{"arch": "tc_resnet", "model": "sound classifier", "dataset": "synthesized solo parts of chorales (CocoChorales)", "train_examples": 39062, "noise_aug": 0.002, "time_shift_ms": 50, "n_mels": 80, "hop_length": 160, "input": "mfcc", "spec_augment": true, "win_length": 512, "targets": ["instrument"], "num_classes": 13, "norm": "batchnorm", "activation": "silu", "channel_attention": "se", "drop_path": 0.05, "depths": [2, 3, 3], "kernel_size": 7, "stem": "single", "widths": [96, 96, 96], "label_smoothing": 0.1, "loss": "cross_entropy", "init": "kaiming_normal", "residual_init": "none", "optimizer": "soap", "beta2": 0.999, "lr": 0.0017, "beta1": 0.95, "shampoo_beta": 0.999, "eps": 1e-08, "precondition_frequency": 16, "max_precond_dim": 1024, "merge_dims": true, "one_sided": false, "adamw_lr_other_params": 0.0019, "grad_clip": 5.0, "steps": 11000, "batch_size": 64, "epochs": 18.0, "lr_schedule": "poly", "final_lr_fraction": 0.1, "warmup_steps": 2200, "weight_decay": 0.4, "adamw_weight_decay_other_params": 0.01}
Rows from block 2 of a small sound classifier, named by matrix and row number. Rows with one number belong to one channel. Each number is 128 + 24 x the weight over its row's rms, rounded and kept within 0 to 255. All counts start at 0. After the name is the row's rms in percent of the matrix's.
After each channel's rows are labels from the 100 clips, of 14976, where the channel reaches its highest value: "top examples" is what is common among them; "loudest" is the band of the loudest frequency at the time of the peak. Only what is clearly more common there than usual is listed. The data: synthesized solo parts of chorales (CocoChorales). In brackets: how many of the 100, against the usual share in percent.
# convs0: first width-7 conv, stride 2 (model.blocks.2.convs.0.weight, 96x96x7, each kernel summed), inputs 0-95
# convs1: second width-7 conv (model.blocks.2.convs.1.weight, 96x96x7, transposed, each kernel summed), outputs 0-95

convs0.29 106 [107 145 132 120 130 128 141 137 152  72 109 104 134  94 175 103 111 147 116 125 142 122 126 120 158 138 112 170 143 176 144 136  83 121 143 123 106  96 119 148 117  96 137 133  94 115 131 101  89  86  84 112 137 132 121 128 137 127 146 147 132 122 142  95 159 109 150  95 143 159 137 122 119 111 125  98 133 108 104  92 164 136 103  74 169 154 153 114 115 112 105 148 171 182 103 153]
convs1.29 123 [120 115 137 128 120 110 119  89 129  92 144 114  97  84 105 140 141 143 174 126 121 113 101 137 118  96 118 151 144 102  96 137  84 107 123 139 120 133 119 115  70 144  80 141 129 159 103 130  96 113  68 101 167 106 146 144  99 135 102 121 125 172  86 116 136  93 153  99 119 130 162 117 182 105 114 132 124 133 148 111 146 163 113 104 131 135 147 104 109 106 125 149 138 129 147 177]
top examples: viola (89 vs 8.5); note F#4 (56 vs 8.6); note G4 (48 vs 7.3); note F4 (26 vs 9.1)
loudest: 250 to 500 Hz (96 vs 40.3)

convs0.20 105 [171 128 148 157 130 122 100 145 116 139 115 113 137 112 125 137 126  72 127 118 157 122 108 156 129 131 156 105 146 131 136  87 121  87 104 137 108 124  90  91 140 185 124 146 141 116  86 133 111 141 157 150 153 148 161 120 134 155 125 104 155 130 114 112 105 112 166 101 113 135 120 116 157 108 139 160 109 100 155 188 137 118 170 119 141 164 113 143  74 117 178 111 136 151  85 118]
convs1.20 099 [127 138  69 124 147 163 140 120 132 130 146 141 127 118 140 131  65  93 161 125 110  99 143 124 122 145 141 114 135 125 102  84 153 142 123 150 169 114 171 131  94 149 143 145 153 101 152 142  72 155  84 135 124 109 123  92 131  90 124 123 108 125 154 101  98  97 136  83 112 128 106 125 143 141 103 131 138 129 124 100  92  95 134 144  96 127 131 139 140  84 110 172 163 157 127  94]
top examples: cello (80 vs 9.7); note B3 (75 vs 9.4); note A#3 (31 vs 10.3)
loudest: 500 to 1000 Hz (87 vs 27.4)

convs0.42 100 [115 127 106 104  91 112 146 125 163 112 115 153 134 113 128 149 105 180 161 149 114 135 144 157 107 128 128 139 180  78 111 153 118 104 140  91 132 104  86 122 145 157 108 156 168 186 160 125 128 106 118 132 119 112 130 137 136 142 146 123 119 162 150 121 149 133 172 114 134 143 167 171 141 152  90 129 147 146 140 111 196 136 161 147 128 143 144 114 154 176 122 145 118 134 132 126]
convs1.42 109 [117 100 162 112 114 135 102 134 124 118 139  87 122  92  66 131 106  91 132 126  90 107 131 121  99 127 144 130  94  89 151 142 128  97 134 120 127 140 106 123 133  96 105 109 105 149 146 130  62  92 106 152 128  76 114 128  98 104 144 136 127 109 123  93 120 110  92 136  99 159 112 117 151 117 127  97 127 126  94 139  97  95 123  90 113  87 100  91 102 108 125 110 130  81 122 107]
top examples: viola (87 vs 8.5); note E4 (85 vs 8.5); note D4 (31 vs 12.8); note F#4 (25 vs 8.6)
loudest: 250 to 500 Hz (90 vs 40.3)

convs0.25 091 [137 151 114 116 131  84  87 147  75  90 119 113 121 133 119 157 157  56 113 143 100 119 121 105  93 109 148 133 107 136 135 120 132 117  96 136 184 115 101 115 106 132 131 115 120 121 100 117 123 118 115 109 110  86 141  95 144 145 113 155  74 115 132 136 148 151  98 113 100 157 159  92 107 137 146  93 109 108 124 113  84 120 145 126 145  96 122 107  97 101  79 126 144 118 147 102]
convs1.25 095 [158 141 158 109 100 164 122 145 109 132 126 128 175  73  93 124 167 143 106 134 110 110 127 170 113 120 152 156  92 128 127 174 148 140 133 112 111 116 113 162 121 130  99  74 105 142 134  75 109 132  89 114 124  77 183 139 106 127 143 153  99 140 149 137 136 119 117 138 150 155 118 123 142 125 156 145 136 138 135 102 148 129 144 139 166 116 113 101 136 145 120 170 153 165 132 170]
top examples: cello (79 vs 9.7); note C4 (67 vs 10.7); note B3 (36 vs 9.4)
loudest: 500 to 1000 Hz (71 vs 27.4)

convs0.64 088 [117 144  93 124 154 125 125 162 116 138 137 120 177  92 110 145 118  78 143 154 135 130  97 137 159 127  95 143 112  95 129 136 120 104 111 123  88 139  96 152 123 160 117 108 150 148 112 159 147  93 139 124 116 141 159 126 113 117 129  70 111 140  98 150  88 124 111 134 114 120 142 163 124 138 124 169 111 114 110  95  91 123 112 104  82 156 145 105  72 135  93 113 102 183 104 117]
convs1.64 083 [104 125 156 124 118 151  90 130  94 163 141  90 159 109 165 157 143 124 117 172  62 103 169 106 134 121 155 112 126 112 123  95 147 130 118 110 115  99 122 121 132 146 123 122 132 177 160 120 150 158 102 108 102 105 146  97 118  79 116 108 128 174 112 147 155  72 154 108 158 134 100 107 107 134 145 147 134 168 143 123 102 155  99 117 137 164 113 112 122 142 142 105 107 123 123 130]
top examples: violin (100 vs 13.9); note B4 (48 vs 9.5); note D#5 (30 vs 8.9); note C5 (28 vs 10.2)
loudest: 500 to 1000 Hz (63 vs 27.4)

convs0.21 086 [118 146 115  86 162 100 129 146 107 150 108 121  96  86 133 139 144 101  97 116 104 122 121 178 174 141 124 162  92  90 129 125 136 120 143 124 106 178  94  67 146 151 120 147 116  92 114 170 129 114 119 149 115 154 128  91 155 149 126 134 111 151 100 121 110 157 123 106 120 132 158 115 129 178  88 125 148 150 125 136 122 143 170  93 134  90 120 120 108 143 125 123 126 131 113 178]
convs1.21 087 [137  81  97 173 139  96 130 138 154 127 131 144 119  75  97 152  76 147 108 121 141 122 147 158 114 141 169 112 135 139 141 163 106 166 155  83  97 114 174 124 139  88 124 119 122  95 120 130 133 159 128 143 153 156  86  97  90 157 138 138 107 109 143 143 127 132 109 110  84 143 130 142 114 106 138 133 135 161 142 100  66 123 118 110  88 148 112  96 140 123 136 144 113 127 137 141]
top examples: violin (52 vs 13.9); note C#5 (45 vs 10); note D#5 (25 vs 8.9)
loudest: 500 to 1000 Hz (61 vs 27.4)

convs0.74 105 [134 149 184 125 121  97 145 146 138 154 120 169 122 131 161 160 138 150  78 136 140 103 110 154 121 135 160 116 141 113 126 109 140  94  80 143 133 105  97 136 120 148 163 134 127 121 154 133 132  76 138 131 171 153 139 115 108 141 134 138 110 152  87 131  87 140 130  88 131 137 181 104 157 154 114 103 180 153 135 165  96 116 153 114 126 103 132 164 145 149 141 161 104  99 131 109]
convs1.74 105 [ 85 115  85  92  88 120  96 132 152 110 128 147  69 141  89 110  88 115 114 107 101 146 154 131 126 120 136 143 136 133 139 108 105 146 124 173 146 151 143 100 121 125 130 123 124 107 135 130 152 145 125 180 123 163 123 102 100 148 131  97  91  82 127 127 148 147 144 102 122 102 142 145 110 138 117 103 148 108  88  89 100 107 140 100 121 149 128  95 153 106 151  60 148 139 106 112]
top examples: cello (56 vs 9.7); note B3 (54 vs 9.4); violin (43 vs 13.9); note A#4 (40 vs 10.8)
loudest: 500 to 1000 Hz (56 vs 27.4)

convs0.50 102 [172 132 148 130 153 120  93 114  76 142 121 122 157 121 121 158 130 127 111  83 113 131  45  75 138 151 129 126 130 126 128 115 157 111 110 117 115 123  88 144 155 146 122 185 102  74  91 113 114 120 116  78 139  91 120 122 116 109 124 121 149 174 104 104 113 145 152 111 109 105 135 124 125 133 131 165  91 125 125 147 132 142 137 121 139  98 109 118 114 149 104 141 157 101 132 102]
convs1.50 094 [135 144 151 115 132 143 133 125 134 161 126 107 171 139 152 139 102 168 126 153 134 128 132 155 119 135 118  97 193 124 117 130 112 132 115 139 121 162 139 163 143 142 138 162 151 189 151 131 133 103 157 100 145 116 145 124 153 108 115 146 128 153 112 164 135 139 175 161 170 111 123 118 102 116 145 150 144 139 114 125 133 123  79 126 140 135 184 136  96  81 150 113  61 125 151 168]
top examples: oboe (75 vs 7.5); note F#4 (60 vs 8.6); note A#4 (40 vs 10.8); note G#4 (39 vs 9.4)
loudest: 1000 to 2000 Hz (69 vs 12.6)

convs0.7 120 [162 110 116 117 109 142  92 180 139  63 109 117  89 101 145 150 104 115 125 156 125 152 117 125 128 118 141 115 124 128 123 104 148  92 149 114 167 116 138 142 107 166 126 111 161 137 142 129 154 123 210 136 124  90 147  74 133 139 125 129 149 150 120 120  97 119 140 126 105 183 136 159 136 164 103 123 104 153 125 129 113 126 172 119 124 151 139 140 122  98 120 153 140 172 153 134]
convs1.7 107 [126 128 116 107 113 177 149 150 121 120 121 133 115 132  83 130 109  98 134 100 139 118 178 117 107 109 150 116 121 144 121  94  54 103 139 158 112 136 160  97 170 134  99 140  95 112 123 146  90 110  84 117 141 144 122 123  95 151 156 131 126 130  96 132 109 120 121  89 100  93 141  87  84 135 110  72 123 119  99 125 130 136 129 121 122  91 122 121 123 135 170  96 126 164 135  97]
top examples: oboe (99 vs 7.5); note B4 (77 vs 9.5); note C#5 (54 vs 10); note A#4 (30 vs 10.8)
loudest: 1000 to 2000 Hz (80 vs 12.6)

convs0.65 110 [157 129 101 106 140 160  98 161 136 130 152 109 122 106 118 146 113 115 129 131 131 133 165 115 145 101 124 137 107 125  97 130 115 152 119 132  94 119  77 100 125 214 137 104 111 100 132 137  73 106 132 155 112 133  87  73 158 108 116  94 121 167 158 107 121 103  99 127 144 138 119 182 139 161 122 106 123 146 140 138 146  98 139 163 111 100 111 120 118 147 114 157 119 101 151 140]
convs1.65 105 [121 137 160 106 141 106  96 129 129 117 101  67 142 139 119  84 124 107 148 138  89 137 123 140  81  88 107 122 149 134 143 111 126 146 154 113 185 134 151 133  86  96  95 126 123  95 153 154 128 136  80 135  90 156 128 167 118 132 133 103 158 156 122 153 127 141 115 138 108 162 114  87 148 157 129 115  89 128 113  96 142 112 113 104 131 126 114 140  95 162  78 133 106  94 118 137]
top examples: cello (79 vs 9.7); note B3 (52 vs 9.4)
loudest: 500 to 1000 Hz (66 vs 27.4)

convs0.1 104 [117 134 114 136 143 132 155 118 146 139 160 162 147 156 119 105 150 148 101  84 141 118 104 147 130 141 183 108 145 139 134 144 114 150 118 118  87 102  86 102 151 151 183 149 143 120 128 157 117  99 137 115 122 143 100 120  95 115 187 120 104 152 104 139 104 109 143 175 124 113 112 119 149 179 146 139 144 150  90 164 138 112 109 114  76 147 100 153  86 131 145 126 141 104 102 118]
convs1.1 085 [138 122  88  77 122 165 121  85 109 138 115 128 118 121 116  94 122 133 148 146  97 132 167 108 173 184 140 121  84 110 127 110 104 149 133 118 128 155 136 132 146 153 102 105 131 115 115 134 147 127  86 104 140 144 124 106  77 130 151  82 151 130 143 113 137 106 146 103  92 129 105 172  85 156  95 146 118 115 154 111 105 124 116  89 126 128 165 121 177 120  77 118 143 124 129 116]
top examples: cello (100 vs 9.7); note A3 (58 vs 8.5)
loudest: 250 to 500 Hz (94 vs 40.3)

convs0.6 109 [196 117  53 142 141 109 128 162 129 167 134 142 136 115 160 130 122  79 150 158 107 152  92  85 104 151 126 131 137 106 143 134  97 145 134 149 113 147 116 180 129 110 177 149 107 119 123 127 125 158 111 129 163 142 158 186 110 128 133 172 146 128 134 116 124  89 117 160 139 178 126 145 145 128 138 153 123 142 147 151 131 121 153 116 137 117 118 130 142 138 134 103 137 165 139 149]
convs1.6 103 [114 118  85 106 131 152 154 122 115  90 141  94 136 113 106  81 111 119  83 126 132  86 138 125 124 119  95 114 136 124 110 137  66 124 128 114 148 144 152 122  93 105  97 113 101  92 129 152 133 193  94 131  93 120 125 111  96  75 139  93 125 133 139 125  89 108 112 120 103 108 113 122  92  91 124 102 115 113 108  93 133 136 129 133  79 131 148 129  91 136 124 157 124 142 169 135]
top examples: oboe (64 vs 7.5); note C5 (32 vs 10.2); note A#4 (27 vs 10.8)
loudest: 1000 to 2000 Hz (64 vs 12.6)

convs0.54 130 [129 151 102 125 112 131  89 158 119 141 170 149 119 141  78 139 164 119 205 138 125 149  96 117 133 136 132  94 102 146 131 109 150 103 163 132 115  79 122 115 116 112 113 121 155 126 152 134  92 135 130 130 121 135 124 162  77 157 129 150 190 128 140 122 138 100 144 127 147 121 163 147 161 139 165 108 144 145 108 164 114 138 112 128 147 130 159 144 127 142  70  99 131 141  91 117]
convs1.54 107 [106 121  80 100 123 127  98  96 110 114 158 101 139 144 144 134 121 146 129  96  77  78  98 117 103 143 116  71 111 140 142 130  84 134 101 135 134 128 113 107 104 159 135 127 123 102 123 154 146 113 150 100 119 139 126 110  92 105 127 134 147  79 151 100 104  97 111 114 130 110 149 116 137 132 116  56 159 121 130 106  91 172 161 126 108 119 152 119 115 182 138 129 136 141 106 106]
top examples: note C#4 (99 vs 12.1); clarinet (86 vs 9); note D#4 (33 vs 10.7)
loudest: 250 to 500 Hz (99 vs 40.3)