Rows from block 3, named by matrix and row number. Rows with one number belong to one channel. Each number is 128 + 32 x the weight over its row's rms, rounded and kept within 0 to 255. All counts start at 0. Numbers have three digits each. After the name is the row's rms in percent of the matrix's.
# convs0: first width-7 conv (model.blocks.3.convs.0.weight, 96x96x7), inputs 56-63, a 7 kernel for each
# convs1: second width-7 conv (model.blocks.3.convs.1.weight, 96x96x7, transposed), outputs 56-63, a 7 kernel for each
convs0.1 097:118155158138130112117131130166164139134098100121130076129119138121055182200110086158105186144116181145033115079185166175116089126142110113161118113079123164109129166127
convs1.1 107:097164134097112109127123093131156113086186135157124180096204154107156164140110163153093140201164099015160195104065126123169092161129057112096131106083202158078086107188
convs0.2 079:086121137115114128177058112079154110155109077056068072114132165081127121099149138094087132142190125120156134109127128123105177135130121166103122147103135133142092094096
convs1.2 086:082132142159089103080156107135190163114141112183136072109147089183100161128065126105109143073133177127105172159133110117138078128124170121118115114205117107237116165151
convs0.3 099:116109155141127155120165135111124195084137103108115145117099175135114127182126152120111093138100124083045090181147144159117148144110124127127122146174130168112147123169
convs1.3 098:106104140117126133111082124068130195105106115137123160126148121161136120078081105050129148141147160173107184107120177106070107089153087199158147148123074108140120130111
convs0.4 091:089127138109144144095173144088138116086090110130152156131255176127121091102134093149151178088098148110115142120189159152111130190079155094123128083144187133124082122125
convs1.4 103:178086150124146101107145123100179102111162092099113075120119111157120120108159168135197171122166129071125101127160175090079173157114158159062108097124083156103099098089
convs0.5 107:141151134072116133108075099164103134155117113096083111186141116152204156164058104091119045119116138172150139135081138150090136132066136149134143114189137124134103082147
convs1.5 110:137148150104117145156093117099144169158132140137132150145149173137106137119144116109132100123170166145098163160147105147131030086168112126129099123097177165142109105154
convs0.6 095:118124171103142145152098099120157120050126110120166140105094229159212152107127143103090089090110161107147169109124136132084130106193167092120160093142087151126114108194
convs1.6 100:115167120070130125131132183218085154052192071084126088076155155131074118146133091098141143128098131141148125204165103062106138133016168179115142119076162076108161110152
convs0.7 100:105154164126177143115156107087111167143117104116113120139153122107119106108140163207148109127113108160091130107168119091174085111111101133154154098086108129067128152142
convs1.7 100:127120166074108158106106074096096165096141131114090144167127145155107072136135112106073137139102134177142107110126220065112182158114099078122092139192198122135164107058
convs0.8 093:133109077151135093137125155132104094124122070127173141132123155148119109099114139195117103115142124088110180135055116147143162096108137088075132155118123132177155123117
convs1.8 095:156126131173116141134213104160093067112100098195072109147121203127129141128093120089138151147139123129161159090111066141211135146111143184135053115135110125122073133124
convs0.9 105:145090158161147110099133207153067075117163094130134141157098128117186140161099067204093212160134135073084066099140114207137152173166078095147121118106149202130149106108
convs1.9 098:132139105113126124083161160103138117181098168180072142150131116159086149137146110088083087156186134125087110084091158194164068131094124098163125087141130160160093101109
convs0.10 095:081134095166138122082130149046158110163070065190195096108143082087092142134104143158120145208116096141114119103138154117193105169075124191143139181142147106099139171118
convs1.10 098:105178075148140106166137099104098158136155151163108127153092127156114150143121152118120121132141027088163100126090089106117165209132076130164109095141137097137129129126
convs0.11 101:115110065172097147110107145112160092119185171114199100118106106122176155117127103078110112164139165126114147141146124132097169143125143101144098122098130115141130104186
convs1.11 107:118152138103104148177200146098102126165064132132160093092146147139093147091121087149110088121131130176140085151206158130104050187068064140139152141152157075134149115092
convs0.12 082:094120138123130103155125156198134188124157107070147114112146143114122096089173121131192099181154109154118088071149062118100171215104132169103125127103133130137161170153
convs1.12 098:119110114094154114087081125128150107079137120115137133088175065152151152155170109119146175162188167082147147131128137121134114146136136079172174118149163133124070099134
convs0.13 127:131097137106166117143169062167131177121107117151082094090140119216095138097100093126121140131166114131106124144087172070150116179116126095094128084082098115167123171113
convs1.13 111:132144091094123132107114088184135136133153112121122120084126152112188090160145097168104111090202136089192133157185146118117104138143112088164116127178069187086140178125
convs0.14 091:139142089170141127133118108108106097084119154173137139112144074169123102103087148075146131136110117053082139180141181124102120099182069146093147160154125153143078136116
convs1.14 098:130153097193131121146169103108180184124070132147164093061144143076096141145081138162217146152069090085044157103142101025112109117096187124129130187075119128191126130204
convs0.15 093:087125073093097174146104171088142150078114153087107160146165115082127159112231149088116102155141161129140158111109163143150144152157099172130136126194102172119066089102
convs1.15 104:157114113164108104150152093140109113111096132088149119084131095149131151110086181089129093147115116065136112106138160130151215140040086110110106113198158153177125132056
convs0.16 090:136129104140144139081162195148130130165147107136170168068108148119087114179108177135197093125145127133078143100135186187160143153088094084165110116093137166110124198172
convs1.16 098:094113157129139122137120053140098086127124187134156117173221086140134161092145143068096144064119096101137151035062140123163099187126166175153152186173058068114114134092
convs0.17 094:123117096091111148132097098113114116164158118145130101097131106086185117084093117180152116126111114155138175122120152138165106149100089157136125120095130110097091124145
convs1.17 100:192098120123093140083155104136122104143057126157146169162183097101123200220116104111088091167201160093117113190177142117107090140135135166130125101079154163090088138134
convs0.18 096:126111142167090180143097155071148068145180179174101131115124121105153146094161118073100194138112160102182142132196152073153132093104145180157107173120182113112137150123
convs1.18 100:070166171087127122095122100212134157096185109199146125119089189106111156111127176121088090114151131114115126089101200181081094147167126109116152092098123125118180124159
convs0.19 100:096058109106114150144098135065090093140168161185104133115094104128112119115062141183108111089156129057127118149126148103207084103147171081079131151124137099133129138133
convs1.19 098:125159199148089141143094201173094152138119118108138123101151102106096110118096132124062217136166143170094159149130077133089141141112238167101149122114075154114125114143
convs0.20 081:143148157118094080129160192123152143121153119130178123133130119159121097132102143147125119132134106112135099095129142151135164160131171137147095077151186102185162143123
convs1.20 094:064147092118150118150067196057170133144142148119106101120150068137090144111096171137122144100138154109119113113164115142141133154131150090066110165145157088103110116156
convs0.21 072:142087105119075125100084148129173111153135093113154109173162148084116126174133147154192144201183187140076174093113109108145174122118146140107086141136101161109141079122
convs1.21 084:184093115158087181119097101141066102130163145136095112105151158141083170136106097108130094125143128149158145116141131073157209100091128126115088111139186107136105140117
convs0.22 108:180089086117131110107092173154098163148183169163136139131081095152127061118158095140056096122149148064129161080115146110107173112175148100193154111086092122197130146117
convs1.22 105:142126093145159163101093171063122087074131164172120079157163060112179117178134115090084183187135169183088172122081106134099156093127086218157041095119133086089088170166
convs0.23 082:145143126088123118122111103091104131158129102124135107105108089089167141136160093131127090143131122139197119158153142082121157097080134076082166198178167118112115111075
convs1.23 094:100159111066172168104134142134101134109176130123118119132135137150116168163106104114118105106110150157113097165218102089113152112131137153125137093135022093137157088106
convs0.24 106:142109153139126101099136101134124159153105103154178087099164169089113093209122111143126161158138139075111119129125175105113148143079119159137115092129154186078138115122
convs1.24 099:082119082191124211131146134089213107137113127158195072075111117134183161121086120095217125120118126105090085103159150091116159175156064101195140113127131132084092074144
convs0.25 088:165128128130085079105129111096112136166072159122102139121120126122131190092110191105199178138129135142137236135121066109144163128133122123102127136126161137121129105107
convs1.25 092:177143084117105092118146069080204116108082132103126131194138174120118136077149103141126139111053124149077102130138131090111141174117092150135156137059139123119109114194
convs0.26 109:099151103163119102106074157066179040125108037142165099133088139116166086109133052165111166122114105113093150113077137134129130103133092084193080121152127139102158115190
convs1.26 110:190125077188101121122166150067110182178142124146112151112157182145096105078127086158152127140115154155127169110113124183172127202109136109132061105091157091099106139122
convs0.27 091:159102096126128138128094099173132061118146124103122169153124104113180217115067110093113143164154199139083148184151205147171172120198197065070114123144143109105110125153
convs1.27 096:162111103130125084127144111138096128120151081116101154148127181153129167194099121158057089187103133088135109145134132145089069167087160157054119130107142118124094106148
convs0.28 099:140189114071113139085134131043131095175180117197094161117115092182091138108141148132150107127153111150127150200150144103065121114139076113156179099115151154116131122102
convs1.28 104:118141101089140117151059106143071210035156151114097119069101190176086161174146141087122092095188127142121095112126158177101167143058113141146095132159084094154099156113
convs0.29 073:143145133130134192096101131158118025116176128116142164174120067193184134095126106101093102102094129058080165119200138102120095168089132138145177123077090124165150105123
convs1.29 078:115082161116104082122166165108045129090163131150165054149138127161104121104124099129164168168134120149130132038125150112183141131134082125134139091080169142158118140166
convs0.30 088:142100145166126140095175121159117125112150165128162097139154162063087093173187130161221133122169120090125094117137157139132213167160102124173076222106149081139099169171
convs1.30 097:103070174139143088155118156180018110090168053077148191089175170110135096096145166160187105085188129139137068147166120176078124081144136127084138119131097128113189114113
convs0.31 089:113163136107142096069136120089148163166107163145153139147176113076081170128146140063137182171086093072184142093093143127222145128125105059087130125123105156100159126106
convs1.31 103:182115120175129148112146126073081172141137126129119104167117193108110116131116138132172139108112140132122126098066127119140207036071159136110162179155125137144122133132
convs0.32 106:098118086110196165197076167118138152130099126146121139135158119160149114086100093165089162108095144144132169142071084157146094135103050091153144171110078114181163106155
convs1.32 101:137120109130139121114156136130179074101150168113064189162102161137125136167092080091165107100105112138161138122127203142162121122141160097099119151174109071121145089113
convs0.33 101:132080149144135105139166120110100172123118130143192088102110124086096086104162133174152118136107138138149118152039135107135196117171061132129119132125135113123125111186
convs1.33 104:142076116118124143093183108121076098192095083227142226077095139140133078115164133095064126149139115186150118130138120140178127081099120155145103146122086134142128095066
convs0.34 081:122144059132160188190086109140138121150249123157150117192157103173108162122087176131111099124129149110037115131138088120121069082142125166120103115201127090035085126104
convs1.34 098:061096155147130089155120097159171134103163166135080088132151174103098190155161132057125150126074192142141136107080124153132141141125138152144059126089171130103120123136
convs0.35 088:122093135201137140142095189143143098128111241180108100142103107134195140143086121117137153109178126117126120140137123144194101203168057156136104082068131198093130164161
convs1.35 089:107194129067125182123175141198141098151033175042107243135016104157111111084155113097136132141114116143050132156122095115089136195106115142175203039107167143151118144100
convs0.36 124:115114154095132106167099124101076156156134139154080106175124128113137103122111127179061145181122126156126127157152082098173128079168137111136182108071078108105201166162
convs1.36 103:079146116143152087154094154121169173080087155101146144111115143107120086125123082165199133116138095125103110114134160121083168186195167188093097056087080134101053119178
convs0.37 095:109142133136103171141173108171132051165104112148140156123157145181132114100097104150108108115133060129099133116115107127153105161064089124167157101140084143151101195159
convs1.37 097:079145126090155126155115097138142166040212092127121080107131141074149154165130109096147148138122198088150166106084222163132088197119082116121145126154121091117074118097
convs0.38 105:141142192112090204131107204092111122132095094134099135122121143117164123125143176106140097202163111146104115154071136133095100167151112144097115097120147098184086186108
convs1.38 111:093155137122168070180053154175113152184169109196136116138152122115126090133102099146153131132131131150173112184198113163125089112175109107152108118137120128137119163136
convs0.39 093:113108125073131141192122127086165123211186115133144138122134097139119107128107098149059125088159192107077098135145087104090087110089110120030069143184169184143115101097
convs1.39 100:119131073101155117156123121169067079099148075125159096148154098160142146136083126133150079119148152129090170080076153097134201141142152111129147101092122140115106086142
convs0.40 094:174195118100144117119116130117127140113144091122152110173150144155229065113077089117101088108094082115202114106134115112098164124145137173128071164129087107152119147166
convs1.40 097:161173089196108132098107078089157140164145084143115094078169101159143163127133075133116171174154105131115024148101181122142147157119098071099138131111140122117105116141
convs0.41 128:103126136131122148104123132079124147127110115119133095142118136110099112203140127108138167121197088110176072148165120131093140100142161177091122126126239095074122088132
convs1.41 106:127168114123176148141132123101151047079192111155144144081134159109146108175094111139214072082116137144083186148162091056106103070164203092145125110122105146127124111158
convs0.42 102:088133219071143124092148147102066102102122113085048109118126100139076108124137108119180090114103140170098094110109137152147146137120213116116122142091142169135092151090
convs1.42 103:130135133132173188111115128155130105124169134105173170148171106136124136103145112169120085101100120135090119070124131141211153129157142099135146074088114164111089150175
convs0.43 091:103141107163086130118131080130145110078134126082123063146119160102144171167160142054106162133118179069130070109154086143166120098111142152178108092117121073144108082087
convs1.43 098:105104099157145162108127184083118139180089127196148085165152141113090150151162138168143101116167139138116161160163171145088085191019090143105168166122186072100181104108
convs0.44 099:065150079157051102156123092158161088168162163132146129149099108091172173139092155104113133149087107114144146121105132111151091058204071099107078159151110145166142138102
convs1.44 100:097228071091151161119179128098117094108153113130147145130120109127113181111130101100117106153100168146117095162139108124129121102157101107177141149129112108082116155063
convs0.45 099:155113104157118113167148118122131115118142116158113110120090121085080090109155197130100142088141126104151144138095088105180137140160160144147097081125160146096127191076
convs1.45 095:126138112135123151113166133091109139184147098171137110147124172147094127141148135118131142123074148134166165118110178133074103166121191120096126031110079167109119134057
convs0.46 100:111120131141164123079086103102138160100146132133075154167091158089151166125143094154126203136126152147156103168157102131131133130139176177130165149051161125162126100151
convs1.46 100:137126139134157113137117106082114086148163088182131121094083157126133139118150159134063117125157110192079159128132092147140133082125130199103032137135096149077115132093
convs0.47 104:098156124107136178157133143132153121124104094086115130096104179090135093133127197089170122149098083165086175177143088151122100106142142093172150115146128139202105103138
convs1.47 097:100109157094082141124096187072132076153135105120151153167131210186130111131148104129090168117119074104129079106121114103150159151162136112109105117112161129089109077140
convs0.48 110:116112116141141104188137067176169086148137183140113069130138121099136122140152079166089118113120092138176098146078141145116125089155166166081116191104110120096185133102
convs1.48 099:152158047103156110128121188172048121081080114135106095162182117104122086132161096134094169205127167188090082150133141161120119141074161119103135107117119120170109061165
convs0.49 105:081138154146166155110134085111156151105135124095159078124132102098090145077171095181150136139105116127117192137111084090086126108135149124129145152086138210163120109106
convs1.49 103:137087139144092146125092123122102108106152114094141140107144204133114125151090148104089097137152070144207078118139135127137176135137081183109085086149152075143119084146
convs0.50 085:113155127149126095148111115123113098103159148118146116101149153059089111124169124058085101117098080176165148090139138114113139188111144130133120079127146085138158153105
convs1.50 099:129149135125125137092178135219185102097099175126099089120127115097111062066095138128197175093091065133077105089148163083147123118081147135084132135183125148131080159110
convs0.51 091:180122125100121105127161123153095135149118141081177176096118111210114126134137114048096140120129184117123145131106156102109186168188140109122136036152104081141103076187
convs1.51 091:156164110132101111144132183113066119132130141080104186127084146093103132146102131112179144139116140141086150167099090116112144137056225113127094156053124151114170137149
convs0.52 113:090138122119138183126109126157154111083139057164142103204076134105138174078141095113097115136153167087105130115105127137155129089168112167140138148120134141077165139173
convs1.52 100:127156063169138157074249024158115136109152126114116173077111187135126149182123125143142126146083133150128121139130149185145052153128113131113102164077126123129171106103
convs0.53 157:130134130125103142137115146090130100198127133089130093127074173142117071131086185104144097197066078130128125149058123174081119084171109122124155105149104106185114104176
convs1.53 119:110177078145155083124039198076132179120143092150130133147203076080159083156193108112129158133108118129126115154159133185117094090193147126105147151141126137088111104114